Weights of a small image FSQ autoencoder.
Model: 64-pixel images, encoder depths [2, 5, 5], decoder widths [32, 64, 96, 128].
Training: muon at rate 0.02, 13400 steps, batches of 128.
Data: trained on photos of plants and fungi (iNaturalist), 45211 training examples, 37.9 epochs.
Rows from block 4 of the decoder of a small image FSQ autoencoder, named by matrix and row number. Rows with one number belong to one channel. Each number is 128 + 24 x the weight over its row's rms, rounded and kept within 0 to 255. All counts start at 0.
After each channel's rows are labels from the 100 images, of 14976, where the channel reaches its highest value: "place" is the part of the image that holds the peak. Only what is clearly more common there than usual is listed. The data: photos of plants and fungi (iNaturalist). In brackets: how many of the 100, against the usual share in percent.
# convs0: first 3x3 conv (decoder.decb.1.0.convs.0.weight, 64x64x3x3, each kernel summed), inputs 0-63
# convs1: second 3x3 conv (decoder.decb.1.0.convs.1.weight, 64x64x3x3, transposed, each kernel summed), outputs 0-63

convs0.50 [140 136 150 127  93 156 145 143 122 107  95 133 154 131 145  94 133 131 116 134 124 162 175 154  92 148  99 120 119  99 151 137 123 165 145 135 107 117 112 100 112 118 122 125 166 132 146  86 166  39 156 166 115 133 134 151 123 132 134 136 128 132 168 137]
convs1.50 [127 138  98 123 167 108 124 115 142 135 147 100 112 152 135 162 145 133 108 131 146 127  88 140 186 156 150 138 157 151 137 106 139 113 118 138 170 162 157 188 135 143 167 141 115 126 122 160 125 170 120 145 110 127 106 130 142 112 113  75 142 130  86 164]
place: top left (61 vs 11.8)

convs0.12 [146 171  89 153 121 167 150 110  96 148 123 108  64 131 111 188 112 185 122  80 132 113 126 101 120 151 124 119 105 117 154 110 104  89  89 143 113 135 147 131 147  87  98 106 138 135 134 124 120 126 140 106 130 129 144 130 120 162 139 151 127 111 126 131]
convs1.12 [134 101 128 133 108  89 113 124 141 123 139  90 198  98 138 107 132 105 138 165 171 144 112 134 156 118 110 166 158 134 147 146 187 136 129 125 126 122 129 165 101 169 118 142 133 106 148 117 126 116 123 149 127 104 129 119  68 107  90 104 121 161 121 138]
place: bottom centre (27 vs 10.7)

convs0.34 [167 129  95 136 132 116 151 114 141 119  64 112 138 156 119 153 138 111 129 127 115 110 134 159 130 154 134 154 112 117  87 144 111  66 156 111 110 111  91 134 145 150 136 130 104 151 189 127  93  87 106 116 133 155 109 145 121 150 100 106 111 102 138 100]
convs1.34 [111 162 129  80 148 164 123 135  83 140 174 143  99 128  99 105 111 141 118 130 174 139 139 137 151 134 155  93 162 130 154  97 121 157 115 162 155 150 114 111 113 121 145 141 123 136  57 149 139 139 128 167 119 109 120 117 166 115 121 151 123 122 109 160]
place: top right (29 vs 11.8)

convs0.35 [136  94 120 136 132 139 138 136 155 129 108 117 106 135 147 111 122  38 158 145 121 135 129 111 132 112  98 147 145  71 131 118 143 138 112 160 163 110 163  80 142 137 131 178 110 139  83 123 110 114 153 135 136 146 119 165 118 156 120 134 148  91 139 128]
convs1.35 [103 105 165 129 123 120 142 122  90 113 136 156 146 130 140 135  86 194  81 139 129 113 126 140 119 120 179 138  91 197  92 106 128 124 144 115  91 146 123 150 106 136 147  88 159 139 163 156 140 136 141 129 147 115 119 105 143 105 138 122 115 134 138 107]
place: top left (90 vs 11.8)

convs0.20 [137 124 114 157 177  84 106 165 175  98 141 120 104 140 114 113 138  91 123 124 113 128 118 152 112 125 112 113  98 120 128 123 129 111 150 155  95 147 124 168 106  99 136 127 146 116 130 105 191 166 113 127 147 118 108 173 126 113 153 117 173 112  82 119]
convs1.20 [119 137 110 107  95 158 147  98  61 127 128 148 132 109 132 128 120 183 136 103 165 132 150 105 150 136 136 128 167 137 118 133 126 152 118  94 152 121 154  80 155 156 126 131 117 117 122 166  85 118 152 140  93 155 169  89 130 131 134 133  93 120 160 124]
place: bottom left (82 vs 11.8)

convs0.52 [ 94 124 135 134 124 100 113 140 108 128 107 119 129  99 160 114 112 169 136  75 131 150 115 140 132  88 116 140 113 162 119 103  87 152 122 135 115 133 125  90 115 114 106 115  86 101 123  86 119 122 119 123  83  99 107  61 100 147 108 131 159 142  83 116]
convs1.52 [141 138 114 147 128 109 131 117 124  94 156 128 148 135 182 124 116 105 134 170 136 117 164  97 118 133  97 138 123  44 124 143 154 145 183 160 141 110 165 144 116 129 154 138 125 156 140 158 130 146 119 119 141 175 133 166 161 132 144 110 144 120 126 107]
place: top centre (32 vs 10.7)

convs0.3 [ 80  96 120 102 106 145 140 119 168 139  98 118 138 108 142 114 115 143 154 128 100 142 137 116 143  93 150 164 132 124 155 133 152  91 137 117 189 123 135 121  91  89 144 182 152 131 108  91 118 156 164 117 155 127  96 114 138 100 121 105 100 151 139 107]
convs1.3 [143 136 132 123 158 114 134 138  94 145 167 160 124 148 121 141 124 123 113 119 157 139 144 154 137 161 135  81 121 164 124 142  95 165 143 132  41 113 137 122 156 146  92  97 136 156 155 142 144 119 121 151  90 124 173 150 135 167 130 149 133 145 115 143]
place: top right (63 vs 11.8)

convs0.55 [ 87 143 173 109 100 150 128 117 108  97 115 120 121 123  99 120 142 116 111 107 132 151 113 110 135  93 138 124 119 118 122  75 139 133 123 121 145  98  98  84 109 107 106  98 115 125 124  99  97  66 131  99 159 159  94 106 105 148 118 177 135 102 112 156]
convs1.55 [128 122  62 165 179 112 133 156 149 127 135 119 130 133 149 150 114 143 157 134 163 140 136 176 112 171 156 154 153 110 150 169 124 126 139 157 117 160 133 178 156 153 132 130 133 121 117 147 156 170 157 152 119 138 140 139 174 155 131 145 131 132 121 117]
place: top left (60 vs 11.8)

convs0.54 [106 127  88 149 120 118 110 126 125 106  97 183 127 144 110 108 159 134 118 128  82 125 125 118 121 104 135 140 114  83 111 105 125 116 125 152 148 118  96  94 149 154 124 105  70 137 137 117 117 180 101 145 110 105  79 114  77 110 141 121 114 131 111  87]
convs1.54 [164 131 143 111 158 116 179 126 116 169 155  94 132 117 171 164 117 110 134 136 168  96 122 158 109 151 117 160 160 149 147 152 113 133 130 127  94 115 140 102 117 116 139 138 137 130 129 115 146  87 161 120 133 169 178 128 180 147  98 131 143 114 159 134]
place: centre (32 vs 9.8)

convs0.51 [121 114 149  74 123  98 153 122 152 131 104 172 110 143 153 133 126 137 119 141 113 166 111 144 125 134 143  65 177 101  77 177 125 131 124 157 135 155 102 139 137 124 135 123 133 117 180 115 164 140 143 117 148 164 138 103 134 160 118 100 113 111 136 135]
convs1.51 [147 158 120 132 161 138  84 123 133 120 135  99 134 111 133  95 139  85 150 135 143 109 104 100 109 102  96 208  94 107 109 122 125 134 107 112 116 114 146 139 177 137 143 174 150  99  90 140  94 145 117 109  90 126 110 125 110 124 144 103 142 148 144 129]
place: centre (36 vs 9.8)

convs0.2 [109  83 152 129 161 112 129 128 142  82 120 141 155  96  94 156 150  98 136 101 136 147 114 126 130 133 115 152 155 121  91 124 136 135 102 133 178 111 134  74 137 128  97  90  96 155 119 123 108 141  96 147 117 141 123 127  67 144 146 172 138 117 114 154]
convs1.2 [121 156 128 122  99 120 126 114  83 176 112 131 102 156 145 126 134 135 132 158 113 124 130 136 139  65 141 123 121 169 145 130 144 115 146 121  76 101 137 152 105 107 152 173 183  93 148 145 116 117 134  99 111 140 130 105 169 122 136  84 115 141 130  91]
place: bottom right (72 vs 11.8)

convs0.9 [114 174 149 103 119 126 138 153 121 124 116 135 130 109 119 131 139 178 145 140 148 115 137 154  85 154 113 160 106 144  92 144 129 148 153 109 138 145  31 116 114 137 123 147 117 137 167 156 134 155  97 152 137 140 142 156 138 159 157 131 125 118  98 156]
convs1.9 [159 172  97 160 121 166 116  99 140 111 119 133 107 154 115 127 133 126  92 138 112 126 149 104 169  86 134  96 147  97 156 146 146 128  89 176 124 113 198 129 162 148 139 129 144 132  98 112 132 111 149 128 102  91 153 115 131  96 131 128 141 130 159 126]
place: top right (76 vs 11.8)

convs0.32 [146 180 115 136 115 124 122 131  90 133 121 106 152  97 133 106 103 185 113  91 116 129 138 121 121 111 167 120 106 128 176 137 125 174 105 115 133 103 130 110 138 118 128 136 137 114 113 108 116 169 140  84  83 154 129 134 184  75 146 118 109 149 124 142]
convs1.32 [102  86 202 143 149 123  86 153 149 146 131 144 115 142 100 147 130 123 134 163 160 139 114 136 120 118 106 123 155 150  69 131 123  93 125 160 141 153 105 133 109 111 151 130 119 141 136 146 149 114  97 176 162 132 126 120  94 124 111 168 163 138 143 129]
place: centre (25 vs 9.8)