config.yaml
model: "image FSQ autoencoder"
crop_scale_min: 0.7
encoder_activation: "gelu"
encoder_depths: [2, 5, 5]
decoder_upsampling: "nearest_conv"
lr: 0.02
momentum: 0.95
batch_size: 128
weight_decay: 0.008
Rows from block 2 of the encoder, named by matrix and row number. Each number is 500 + 40 x the weight over its row's rms, rounded and kept within 0 to 999. All counts start at 0. Numbers have three digits each. After the name is the row's rms in percent of the matrix's.
# convs1: grouped (8 groups) 3x3 conv, stride 2 (encoder.blocks.2.convs.1.weight, 128x16x3x3), inputs within the group 8-15, a 3x3 kernel for each
convs1.0 103:532591606491480554499422433517517530542506518465510481496474495538540546469519481486496486501544519465445449544473513507481512496510501517511492524494486482475492532525550488473501452488466568641608469353554524433493
convs1.1 100:477507501445520517513513488522520509509496486482499464501430491466564485424527522505504500529497444503525546466545493495414514516623598492529460491395538548505551524512510496530462447470465553557568490510511449431435
convs1.2 095:486520497549430505568536459547467513514509470511499485456447502477537440470478510486488469510521505542510494477516492650367514577455440565487472599446491547471503511487477506508465487519488545477499539501474583538462
convs1.3 098:552507514528498477473526454493526475511545481490466466517465556460434608489557488470445438557495576476518503508477514495491546553501512505507458503527494559508491459458420537544548470488514536536526492558440513475441
convs1.4 108:485479467534572495525461467458462520502350584521538645481515503504553450538483477527497525452457469521540559467535479497481495547510516491508535492476515481497507470486546474417526530556600454454492555444590499480567
convs1.5 097:455462437483474494499608491499522499478429496491619544449478475433581467502465454524511574496453526552441521479458482478458532468610499524491510502399532488552538487548508470493515470532567472508420514525537437592456
convs1.6 093:481504521513503498456445496480525532475535535476458512507495461499454485560594520498506501489476465515630560503517514501502470561523474506497509519557485520427477468502507501551531460522506488509508439521509432442395
convs1.7 096:454449481502479543487575532532483482509478515508544478454480496474564506518503518482454507522554476458451493476488528497649552453501398427502532452532541492528481486490465465530502471491552522509502498412495509556509
convs1.8 102:505483449496474611441511605479544477500511527499539537502468505540451503471527474459539467488519510539501469503479518513472580512423571485562473487523535480514563512537454502523465545553459490487524547521483404514590
convs1.9 096:498469485480509481558513557515506547518501521501450525477498442479455474555469493519511531504465495465503521492497514512424553451509631513495574403502587448511611483547518577499516522441453500521539505522479528456450
convs1.10 102:506503536459477481481574560454453479493526500482559547517561560523442426491486505528466485515523514463485487506492480496514538507467519529495450473504482532543500470563479526518484473485479527475543477576452476578541
convs1.11 100:469547528503481561476473493544496466536528465516472416497468549477406558466493658497498520492498533533464568535491497508484487480498511545512489496543486480465444485517530490546502470451489490493436503490508480479431
convs1.12 094:450487496555526443517449463534490504550541500455505433491523493433487478533584564505503467460526521461488539499520456533489439593505544509508512574512452525486458540555496506512475508495507527491598527480474495451511
convs1.13 098:533526530471467547474536503514495447513508428550524480552496561463456594466426558491512559490491520505467441480506519479466474558633503469507460527500440517593524527523537513446519501467480534540484536470485502507538
convs1.14 099:489460553516424584529523571553554571457501462525491457427489464509519462462552605488515447491501458469549493478513545534570512454441467517487535564424550550453458518448487478536455508495469565566592483534498530377411
convs1.15 089:480516556496434445504563638484510486486491477518549584503500480437587439464507411456447484555545482495489461471457493502454592445538481494547454546445520551516600522508507468516536496480497560498541480449504554565626
convs1.16 097:468478428507557448545518411521500494475472482509501506454470530442517541464497568508512531574413565503475512478525514495460494488487540492469504413568436503445517528454415460510568476527508508513574498475501507499518
convs1.17 107:558450544543467606484463536501519499540448505489504503491509467469506453569527450433494483500540487461451508494512458486509477474526466559446554537468552507481576468557522453497474516510480466471493456574518473494476
convs1.18 105:452515497453507484457536511482446531487463559503522545503511531523506519535519523526520471534455560506502513484459587474445637465484622551508426467570421500457455467509555546407560485506524527525497508476522512477457
convs1.19 100:496509512494538469472472455493528493442473481496569573493464495513464511504520547518463524508574509485399472517480493492474534412470455477491480466523435528543558513464450547452535447483481467528472476547463532460482
convs1.20 093:531480473505518475515519553466470477463488491538532512498503476502512553492458483501506467500416538543571609470497474523510505499525530536524468493513470542532522521439525476519471459472478485548462476545498498509509
convs1.21 104:527461518473504539548482485505495514482504556439483567499524499525407524503560559487475451550490412570523463449510519502489515469500536477498492504488620481401614503509461537417508500516507491481481543531461518546431
convs1.22 098:518525505557551468501466438499512475493474431546584589498538472497453565515529579540509482515534450444483496481500441477387507566584606490475556495537459500526560517576536475363541545555465537507469502513496473499522
convs1.23 104:477496553468431548484496638480480501486451530497490569528491519526451530482465510478439523517440557490528591468483485471478552487508521484508466506553441494512503514490516480456522514527479527504516524503486504509475
convs1.24 093:549467545515529535527435426482508462530457476517481499490535437489463439490536483562484486471544531501473472484531505506482471450518497467576592549501477518471477476427509507423436545542652535500497475458587474522511
convs1.25 105:475514498474519549492506438501464462515483476550572508467503516479488450471550570518533575536537443481429442540495519495469445499529471466519455495500446517548596472506474468439558497562512561533575489480490454507508
convs1.26 104:552492505501573475531485429478514512490501504509470467536466523509421553472434545526503462519557461459540476511492447502526515491470464501481512462547528490480510513482502458440552487505610521485473516500515484542533
convs1.27 084:496525498461434469512503448549451547514506463452480502420492437510537469445511556536503496543487510552602521498450489503510480532507523540483546458556432508473421434489494537464547554541651499474466497455549510575567
convs1.28 101:475484509490550516519473478541452465531487535528541482436438481509454639460529499471498473474486462550476497521466496512459547532476447453499503436459565475546571398447473564619500414459508506538461496513474514522519
convs1.29 100:487501553447483495473501491505534547517578498460411442482491518536543476554458525463454490539469444517580554546507563517580464458457409481455502505554479442509435567525562473500457462471494474450481535481519526555569
convs1.30 106:472517458467563474456536427495503474563460463559563502495524542492446512554512487471537505446474586539474531507489484544463491576535486433525510481465481477553512537468472510515505509489429449517520501446545493489538
convs1.31 106:547477441574553426524481466469509533514474526540502539549498594456431608517510549553549465492492459451477524490526536505461519477519511555410570525453520526486505488524517484527437546536473480513447490544534484507507
convs1.32 109:458421617535489467535499513433504458450518492483526489510548471480414578453488585500485528483472538523509563492515477509480578459532495552514535435402611486442575522488546490460517532516519504496453465535506473518505
convs1.33 104:439499450439586498446513440433471503552451531495437558500530506498452510479531530473510500464541481467532476496542436545460488514548524492462549469507521483573566482539485427550528521521490481502522490472550520514467
convs1.34 103:484609508449452566492451533502475532539432505571468498441455468488509513496569416492513502513462514491439481482526508488498454523481469484506491496456552428608508513517488460452525456568518549545476530467512480446491
convs1.35 098:513607471446404591445530548503527488532489467540489467492483503486567457541470463450489502496523513480498482530478460582482511500446527503464533502554446511538443552514527482474452505515501536509545471506514456481496
convs1.36 092:401439426547500576413474503447517455474575515400449530478526527456555446526437443516501494500479498485456493489464459502510485499470404449548499507528372489409488471520485539455477546497571470498525446512542448521495
convs1.37 102:558513416531513630532450450412492465451544485448541486509504460498576401523542424517463492525521473498494464535515516518521427451488474483489542543470480595542489486475478494481563490456560505546500474505471507484480
convs1.38 102:503493529562420571489478568423496538433520556483468508465476485498501472508487487483454577477471608475454627525493484449513447500483521519493504542468527511451533506470479547494514490475520482541478497588418447514498
convs1.39 106:511504512568428525566509429383519523431555587377507579532457543513506431494487427515547505502495531489533507515517459493575440462492505535456473485518485489514515520495448513477469499485452531499494500482563468466535
convs1.40 101:512510391516526485461563589459519507450533547480492450503525538474500508554505443521517485499521508474479499450506535458502485490512471541532538485443505543518490525499487495480493514525523494487518509518535491467529
convs1.41 110:490496539502507531519474504561584513475547496468478400528505506490449485486510518545507554555554476470462446511500514443522476450547545460492531495438526541505588524487507525466540523462516501524498555565458478478442
convs1.42 096:552531415517495521576498410536508526484495507445492480511480489516442518470475573508504441517508499522503501491528507436436594454523556514409514515437519552517530482511490515493449510521513496483556567484485497435489
convs1.43 106:485507472506459459647459524446537470426497460483500469496460497533522511517424533510462479479481488523466462491508506500548477461492576510503462566551510476403423522523475476536493528485508492499487517470492488515479
convs1.44 093:514480460604429479487586531452489505492535508475482458495521545471470518486436518538528525488495493528468494420511516462487539485602535551512583504467420517401481461467541521499498506478503497519469422504520513562465
convs1.45 104:494461485492522530508514451546513483510459439557534514503493495547424532531526541495477514464491553504488515512500483574366606521480484511564515502434480549503566497502518539548481511506517486505467497508483551513458
convs1.46 090:483499501469507442437538500577466501605446509560550524552466466509531526503496411503519480492465451552527532546454488543526400555518416465512477468523490478524476437494507483492482498558486551501451567469472579485525
convs1.47 113:447484517540441467478528454476511493487502548487410510522531435564455448536527441477498524523505501500480513466544441405651464456486466492496476475476507555549482514495513494452509512566438496452464503493518491482491
convs1.48 103:478494459512445504548541563443498504495424542557578570504464488495549494408515462498505499503505501500490524547480530492478491503517539441503450477576476478521459480504539513359531580529549492513517458602502432401444
convs1.49 101:487484485515507533501445525492484480462427564454556534439487487556525418543435458539509515508426525493568533538496522523526509467460401507467529477447587453457537500526493486429562457478569418479411450566493506556439
convs1.50 100:461489440467498483523474506486480506449560504492478493537504456522396521595560487491483518447522489498509566518508499503499442554494498455494523481581478421451498473484492498552535451514487474490459521403516454566564
convs1.51 104:528470495549422498523581521507498442487539494446490545532496477528485467447534488469530529482525539518471535501539464531471489446560509510479455537505497624508477537468479506523496486484485488515495486561533531458454
convs1.52 102:491444452508611481441469444484511429532556518497498505483483485528521433465489498486518509491506514566541477517521519514523499483462492480498509467500483464505464519514523529521517489458476467483504477408551525538622
convs1.53 101:505522516469456478507509539542567580481459508455504531538497523566432499565492501449486567513561485503515487477445473479483482525586535488455461515503450508478474502507458476498451495524466490481521496596481452500448
convs1.54 103:477504540458521457510468489472524422485530502463481484532508451532481472537527521490524539467452524502563574500536484463521554490486474460460500524518488460469589461482439514610421483517428465475503535465499464548554
convs1.55 103:581480534527410520466498522538454471481497505544554501431492509470532503457438511495493500481509502507500462486510475570446448539526527498515490517482522552489470436525497485489506491553512504553497493588445469486437
convs1.56 100:512525519515447480551518457517463515521504515519474549518512540541396531479574576500484501502546496469470505505500481535487494478500478504470447498546448506504452538508475515523455531513479500457482481552537497447597
convs1.57 102:456474465538416582501492576475461479560412559475566511448550501535445531447485539467495521472483516491490519542492497524474511541512534477470480463530471464514552469507552515500485505478522479524500463601549474429432
convs1.58 086:508538517505461486528526529528498463558479574524555483472491513471600500429465458479482514456443532508472527527507540500468506457478499506558532469463459502541485503508485531500505526515463477559523542571467488521465
convs1.59 098:453545472529586528472459501483495479471570524468484518519483519591375553602500552523544483527520467524562487506485473510512487474517535451521483469523441457493449455496495478493477490464436542460478492421423565541519
convs1.60 102:512534473505462524511488545529519456527437501541511505541487465510538453530478441509548472546493466509528523483475475462538471486500486488457520539432497476558577504546554446485465476506524502484462527496528511500490
convs1.61 108:509558525513510538462410408510532513577486503514466400500514505463522489481478488522490531529486506508524529477507507500547501446501442489451509527474528491504558459501469475587485468471492469502541480427547512582621
convs1.62 106:470562544466530463477479535475509471562488447525430518471493491421487523497506495548507516608492479540451516499537498458480542461522506487506534529510449545519493517494473532490511495473517514506507586499488508522440
convs1.63 092:558533457499487560494461550559498528479469563503445509437525521467478583467573573513497480542478512488489479510508459454479500465453499551535471558488463465547487468523445538518459517492500566481474541514454529503493
convs1.64 101:484527474516558500491475381493508525482554478487441462470501524512484522547528405491524542516501501488434426506460503499483506547539523482486532513474495545552453479462479464465495539521597496527464509547488480510420
convs1.65 101:518503431499539394541573423505516466528505498475520540490536450539530376539575422510479479536443467482522616497468547493515583481425493496493456538488420518535484482508480466481576536466499503512448522510425528546460
convs1.66 112:496492527441500496493505533514514511484552491486429467498496493499520473493488519476487473517588498459429451507557520473353527528593562479517446516516494485510529471493484509445478576541506537548525489510485460495521
convs1.67 100:546523534488489440502495486482508500486483490496508461508477535498498509505512484498506471530530466475539465531449528528426526498558579505462487502535518514526488479488521440409582437591613521529510546536493510511465
convs1.68 092:468556519458472517506542502511494570491468537488486511556607560490438527436405513547505535501452555515433457545474480498515425534537522571505450469521481452468525495457570466491512549509453516560529447494526460424573
convs1.69 094:480502490459530413453569559519503504507412527489535519544480485470472496483573576461493473544389618495535483517519548471523449527442418522496471475456551532553587445522552466496471489492516514492501519495457486517504
convs1.70 102:475462464490456558546553521494552508496434493509490482481561533493383473532557534452541510518454523486489475602492552488535474498439510526608566472379467529540507533521557490522496474468469526541510507413521523551504
convs1.71 116:446505480520482486525522511544521518471421491513560539515481485470499490548478524585529522517362492510581470474531478517551583447456534557516540514429502555427493496451480532466496510532454503494457483496486537480547
convs1.72 104:470446421501574592523453431500552510462504511498476486514523464509518606523422431498581602510488464512435459511501487464494511478531549542518578528483534531455414502522497468459494480540495498513454496513549510454466
convs1.73 100:481506472480549509438476547485470512492497515518487518494486467524448637451500577546513575528445498506501474444521429534570401473592458468492542536437570501528527497511466473544494544524465450438473504452568521491558
convs1.74 088:481515488496467464543516520490477498486431505475564592462511531483420482541580541453468499493386474503525555519551513491607523455404398465467516499477489577534560496525475534525512498448481463520514516456490513547573
convs1.75 106:541513474487538490491485483501479470528517448529507458500489471531567462528495437418451489516502457554530502467505486477493529454516549492466523505505452518503477517493505593354542550497545512480519528526441543480470
convs1.76 093:539464474516512467528443544469522458434409514568568609501469498481520497512506524493516460439385487484517588511508480517544460470467438489506491487481519555581492522523503513534502534486461494509488425439502555570601
convs1.77 103:457491476491501549511480490524516511497457511505492592498543533503454490470443608584512492472443583512544642493500524498494467539557428556547471486485512483416566462512514533527480518471429480482525481482496468507555
convs1.78 093:477495496502507512480411430539502485494526487520497530511554545474530487524465376566526489472476438553559577479476461492482589492494507527556546481543522563485440534532477479420529454565519506537540504518529495420419
convs1.79 106:437575551450398553466546596474444450501494550483466510518483540516393576507531522490457515465572462471425499554525446531546482517472441513473530503495498517525483569478482541528474516480530493508479532434538532525501
convs1.80 096:454469509468523538459556552468484531458468579500515493532461525482462560488531595505520426543496466528497515524481586491434524495519644570519511528449533482527506456500519498525505469502443511502515491475535505499544
convs1.81 100:485478497475547547486528530475469477508508565462612634512506507528547442474472458469504525477464492423496504543521478528580528488434417519518562528497509515491475513581527533409467512528497460484476497492535497578532
convs1.82 112:511510465467440537575525559571585464540551477484513509519474481478493495485530550434418486521574528451433455547579524479435482497541529496496506539532474501478521442460480520649485452415483517550498505444491498531514
convs1.83 101:535491551550475519560506543485493472462524502463527517490539490451475555509446490444599464445487579465413474457518502532512477472555472475503485473531506482537526559459512485498581451457460469492495470547504467534492
convs1.84 100:555473523402457523458492558458464491508527449506570504488518567494483540461507596515507482495445537365558524405469490547526582535484482446504536556521487529480499484529519502529471471521469467480495474470534533502495
convs1.85 102:520512552500439553571563593484518531528482466485478482511466564532546450505479474497498535598431563494500405503503472530572467479515457450500484512521521520444494480489536529451652432473532525485501518504436546518516
convs1.86 093:553505525508478476542469473525443473540541489521464477503529466501509557455465483492520379500474516476491593493510510518542510488465545502471502476462551498514495473504410448470494554492500532518495520474507470536529
convs1.87 094:480497546520462474544557552543496536462486486511525525502509501549421524508508484526511474540480493579485530468508520510489502470483468518493517466516475495534491464425483547534458559468553453462521472503504510521466
convs1.88 102:471514483554571469508502501591591495560616482541491383514467510527557462519415454447466516507487483455436523578505503519487471549472456523499511495497533481473455532480465504498446448495492532550481529468478496496483
convs1.89 097:528548523535513513433445444465510501531456557508585597513485505500459477474465506537472442562445440524599578520546513497514499493432450493491515490527509497491498431500506483431522505575638508511472534464482470561516
convs1.90 097:516525530542442546564532599500530472557547528502529498458512469463566523470566481442461489496540528573492442495515453457561461453506478452499488462527501479524537471521525536484611489560474515492508526475501510505472
convs1.91 106:461505582460472532567490531458524568463487634481466479496454474505524433499504479415452475458598475457433447481511510525541466486471521525485501554453525544511489523421482528537608486406431453536525483509528475505471
convs1.92 098:504495480516503469538467464470458550453510538436504518479480536485474495489489538539520600450491395428494507517461525468416526511562617463506522502454495535483553530515555533447445512436503483491507525527522470483483
convs1.93 100:519466540493569485470411460479568491506486528516460479472487469545416536450532596496489475557391489466634569517483478504450559495502553464488537478498491566530474460480444538507518538502502508495487457513450487511493
convs1.94 099:477534528526530450524499409491517424512485472522479531522522559468518517476445441491517531546535491456485471504503452520537484496469523501482545488516529510568563368548584497494508550582433497493495470485510476506546
convs1.95 100:464494579486465550456580528487493449543482476486425524505496485501479533568512471545539498445534452536511441525475514541450493543468482559491488505503483477479506610512534463497471474473534481497491515533467510507468
convs1.96 096:484493458480453514548543499533503506487461510607512533564496486506499472532524544441421441547508491481493508500492545520518515507463443486500505530510511462459483463478422514519505512492540465563587496556520401427481
convs1.97 107:504499482544489456488519518493503496486543440499554460464523490503616483494429467473511481558451471437517619536522550502395571486548530532530516518396573520562574505554497460454559501481497502478490531451586525479445
convs1.98 094:503530488488508526496466448483561522536524538495396445448491437475491544472519540481523526516548402519473558525494528531512478455507468527556521474488469479500482484501449491500501523568600453438452471563384487566594
convs1.99 095:504518537435436488462546481461469432499443494508538455521542493479486497503448452530572573451474482461513497494444531449519537514516518492491550443522508491530516458446499519545484472506485466463503466608487450434489
convs1.100 103:528545482472510526541436509493510488500536554442469458488487515525537453400477474512524517445485517559467467504501491495476551558483521476529495502420536570515477514496545476442453622482476515463550550423471549541502
convs1.101 095:537470516499468521500477504567520556491478488491409530508510471523521413482488480449471468469451497599516496508495507471410500583530495448497481441482539564517495446450493503518432558599417466512459503479413557564449
convs1.102 102:531527526484548444492463460538540550496600414495477427551488477512407577536545588459489476495551472513476522497487463486551496506572449474473483515558461470539435499514489494493519532458532483538458506441491531517574
convs1.103 096:507461488450500554524495505471427483491611559490486431507470492515464498474546462533641575489369547437498459495523508455433505481494562497563514475467495472457534558534480482481467500457567484484469495442500517586541
convs1.104 099:494513499480404545462585555499510423509457520513620497495440458495537474583550470472499536486478499501506527530522468529516487478453512490481505513508514420487499503530519508536489424419510516469533533561442448405528
convs1.105 101:487497482487458513524503610490506501503467500495497547486466525454527462399548531458515550478425561486489548522501521515529565499476466489511549507513527522494469490463471492553491524495459504486487513584443540531409
convs1.106 105:500534529488474520475497553474488522501459475471531523474517473512486499564534468542506411500568575445385528519515538460488526522519493538493513500435560520452463517564575441517501450473377579533546463480464535474403
convs1.107 107:477500493506552516460432472504499470549517494528496489491511545442473520415465477451437464500525512514461476452508486515499553486502506479481453519472495530533519478474474582372573528592545496528527556327544484606546
convs1.108 090:481531499486540453494490424509476498570529431515521427514489480513470556518511514486558432437485481470475436465487557503411575528479585467528503489485569505494556520541555462500491475424464502491631520444528522469588
convs1.109 093:532495447503498434533511528483537429563501434521536520488513458454550520514509481501502455490442428460566532467445501506514454497475448493520496453481485528462480472523570544502563452448427520524571457521510451423464
convs1.110 093:503506518542441501501544527532473559486478491543494568497533498462567505417463474489457380511423557544562470472588510513471520513468491481491501519486494466532554524502506569542474490432471521543462554585496495405460
convs1.111 108:480497513516439542519512560435506465512426522516596612499505498506503504519454501559512589511451507469488508490481476502539454447530482506484462474542462469487463456454461531541532515519502527469485477478508489504482
convs1.112 098:474549576469487457512489473517501476561522550424515496497466496558554462499451497545586563549484522535503405437422453443489530476537519558541577488495440501482502452452479547510505454482495461489485445436551521493563
convs1.113 098:446465522476573439435510527512543476484539487449461414466509500466482523530533491523494481486482436511505588524511493505539465437459473477492531502442500516489538516514546503451477460506517491496476500494520473454481
convs1.114 098:506457503548476555484562550425484440544590541413461482411444464548574506453477491454480511499511526538475563415524489509503518447474510417567508407514481445550495454489484461527498443518502438514467502546540479477496
convs1.115 099:527494567481530500518459470509455433459529532525511549500519543530502504454460492457470481558514560454487450491465469535432484603572469550570573543404566528465460446471484509520445570533451470518517527492463520494518
convs1.116 097:492513594507533494440484474444485514548466525514506618465501476487500484517519497510479516503393622482531504550529523482414555487466551452478501473595437498434476477522450532375575522490544496551536576446556485470460
convs1.117 092:561494528549426518462489540498518552485503513456459431568527502497475493461459441569548520537480510483492502448431464495566483528549492600538556514460535533486475480510510500550430451511527424447480476526441569575528
convs1.118 098:532565432521489509547495461504485488441463502598621480478469508455514443512490507496590497517434556506561504504499483585479512415554455496468507494560515480453472501523463546472427554577458542563535517501562445421447
convs1.119 103:473511484487547498442488476505479449486569455553505470424497540453484545470471520521492414503521442498517524511492475512565400524559434517492521493387573479459557495504442505524426529523458502475436540537437544539469
convs1.120 086:569496459504433514553529603592524561512493446433494476531530457516432490514497515500498480474534469483509478524498510548551454460491422540430499506489505524494547516510456521470454525513452494471469437504486574496507
convs1.121 105:482465454526424501582539543541502559524448530462535552494566542517331460578642630465530472506526497479504475509521509497543537463455441559518522460472453526486524492526535501493536476471490493493490506548532498464455
convs1.122 104:506469451471504543488510524490485483508450538555495543472476424478567511488482495525469492444511527480481452592542580509386513537475474436423478502563452491533523512512532515504473503468453595533580465410507483495544
convs1.123 092:493561565565454487458469500528455483498494437539524528524514447483541473473447489561565548547433431561434530445563544503401500505578557492491452508511477512500446531508540567368496556469520502528600522428529467484489
convs1.124 101:446493513479596517453533464507508565449503541520445502509519499473575488497452470494492582487475533436524578487470485530441480523561515484439546494580525466454537469519496450474512489508547538499502505477418521560518
convs1.125 096:537559519520465472543482442490489495487467517624487442543487496483472492532485538487518540511454546517546418503531505495550460492475371533501527493471489478517574489549480548569467520434456472494575510512472446531436
convs1.126 102:515494529494492551531501460521531497501460453510546518467506477525528482510474453448540503503480525469584467460484476495408590501559586481535526500522493477488508540500526481394575516554542500542519540466566482491518
convs1.127 097:512459478535471542499532578477543494589531432522469458520452471536497535493505535494529506536565412525495464512521422537581426430483432487453547478434539483514593532520509558522495521451498489503483533540487507482481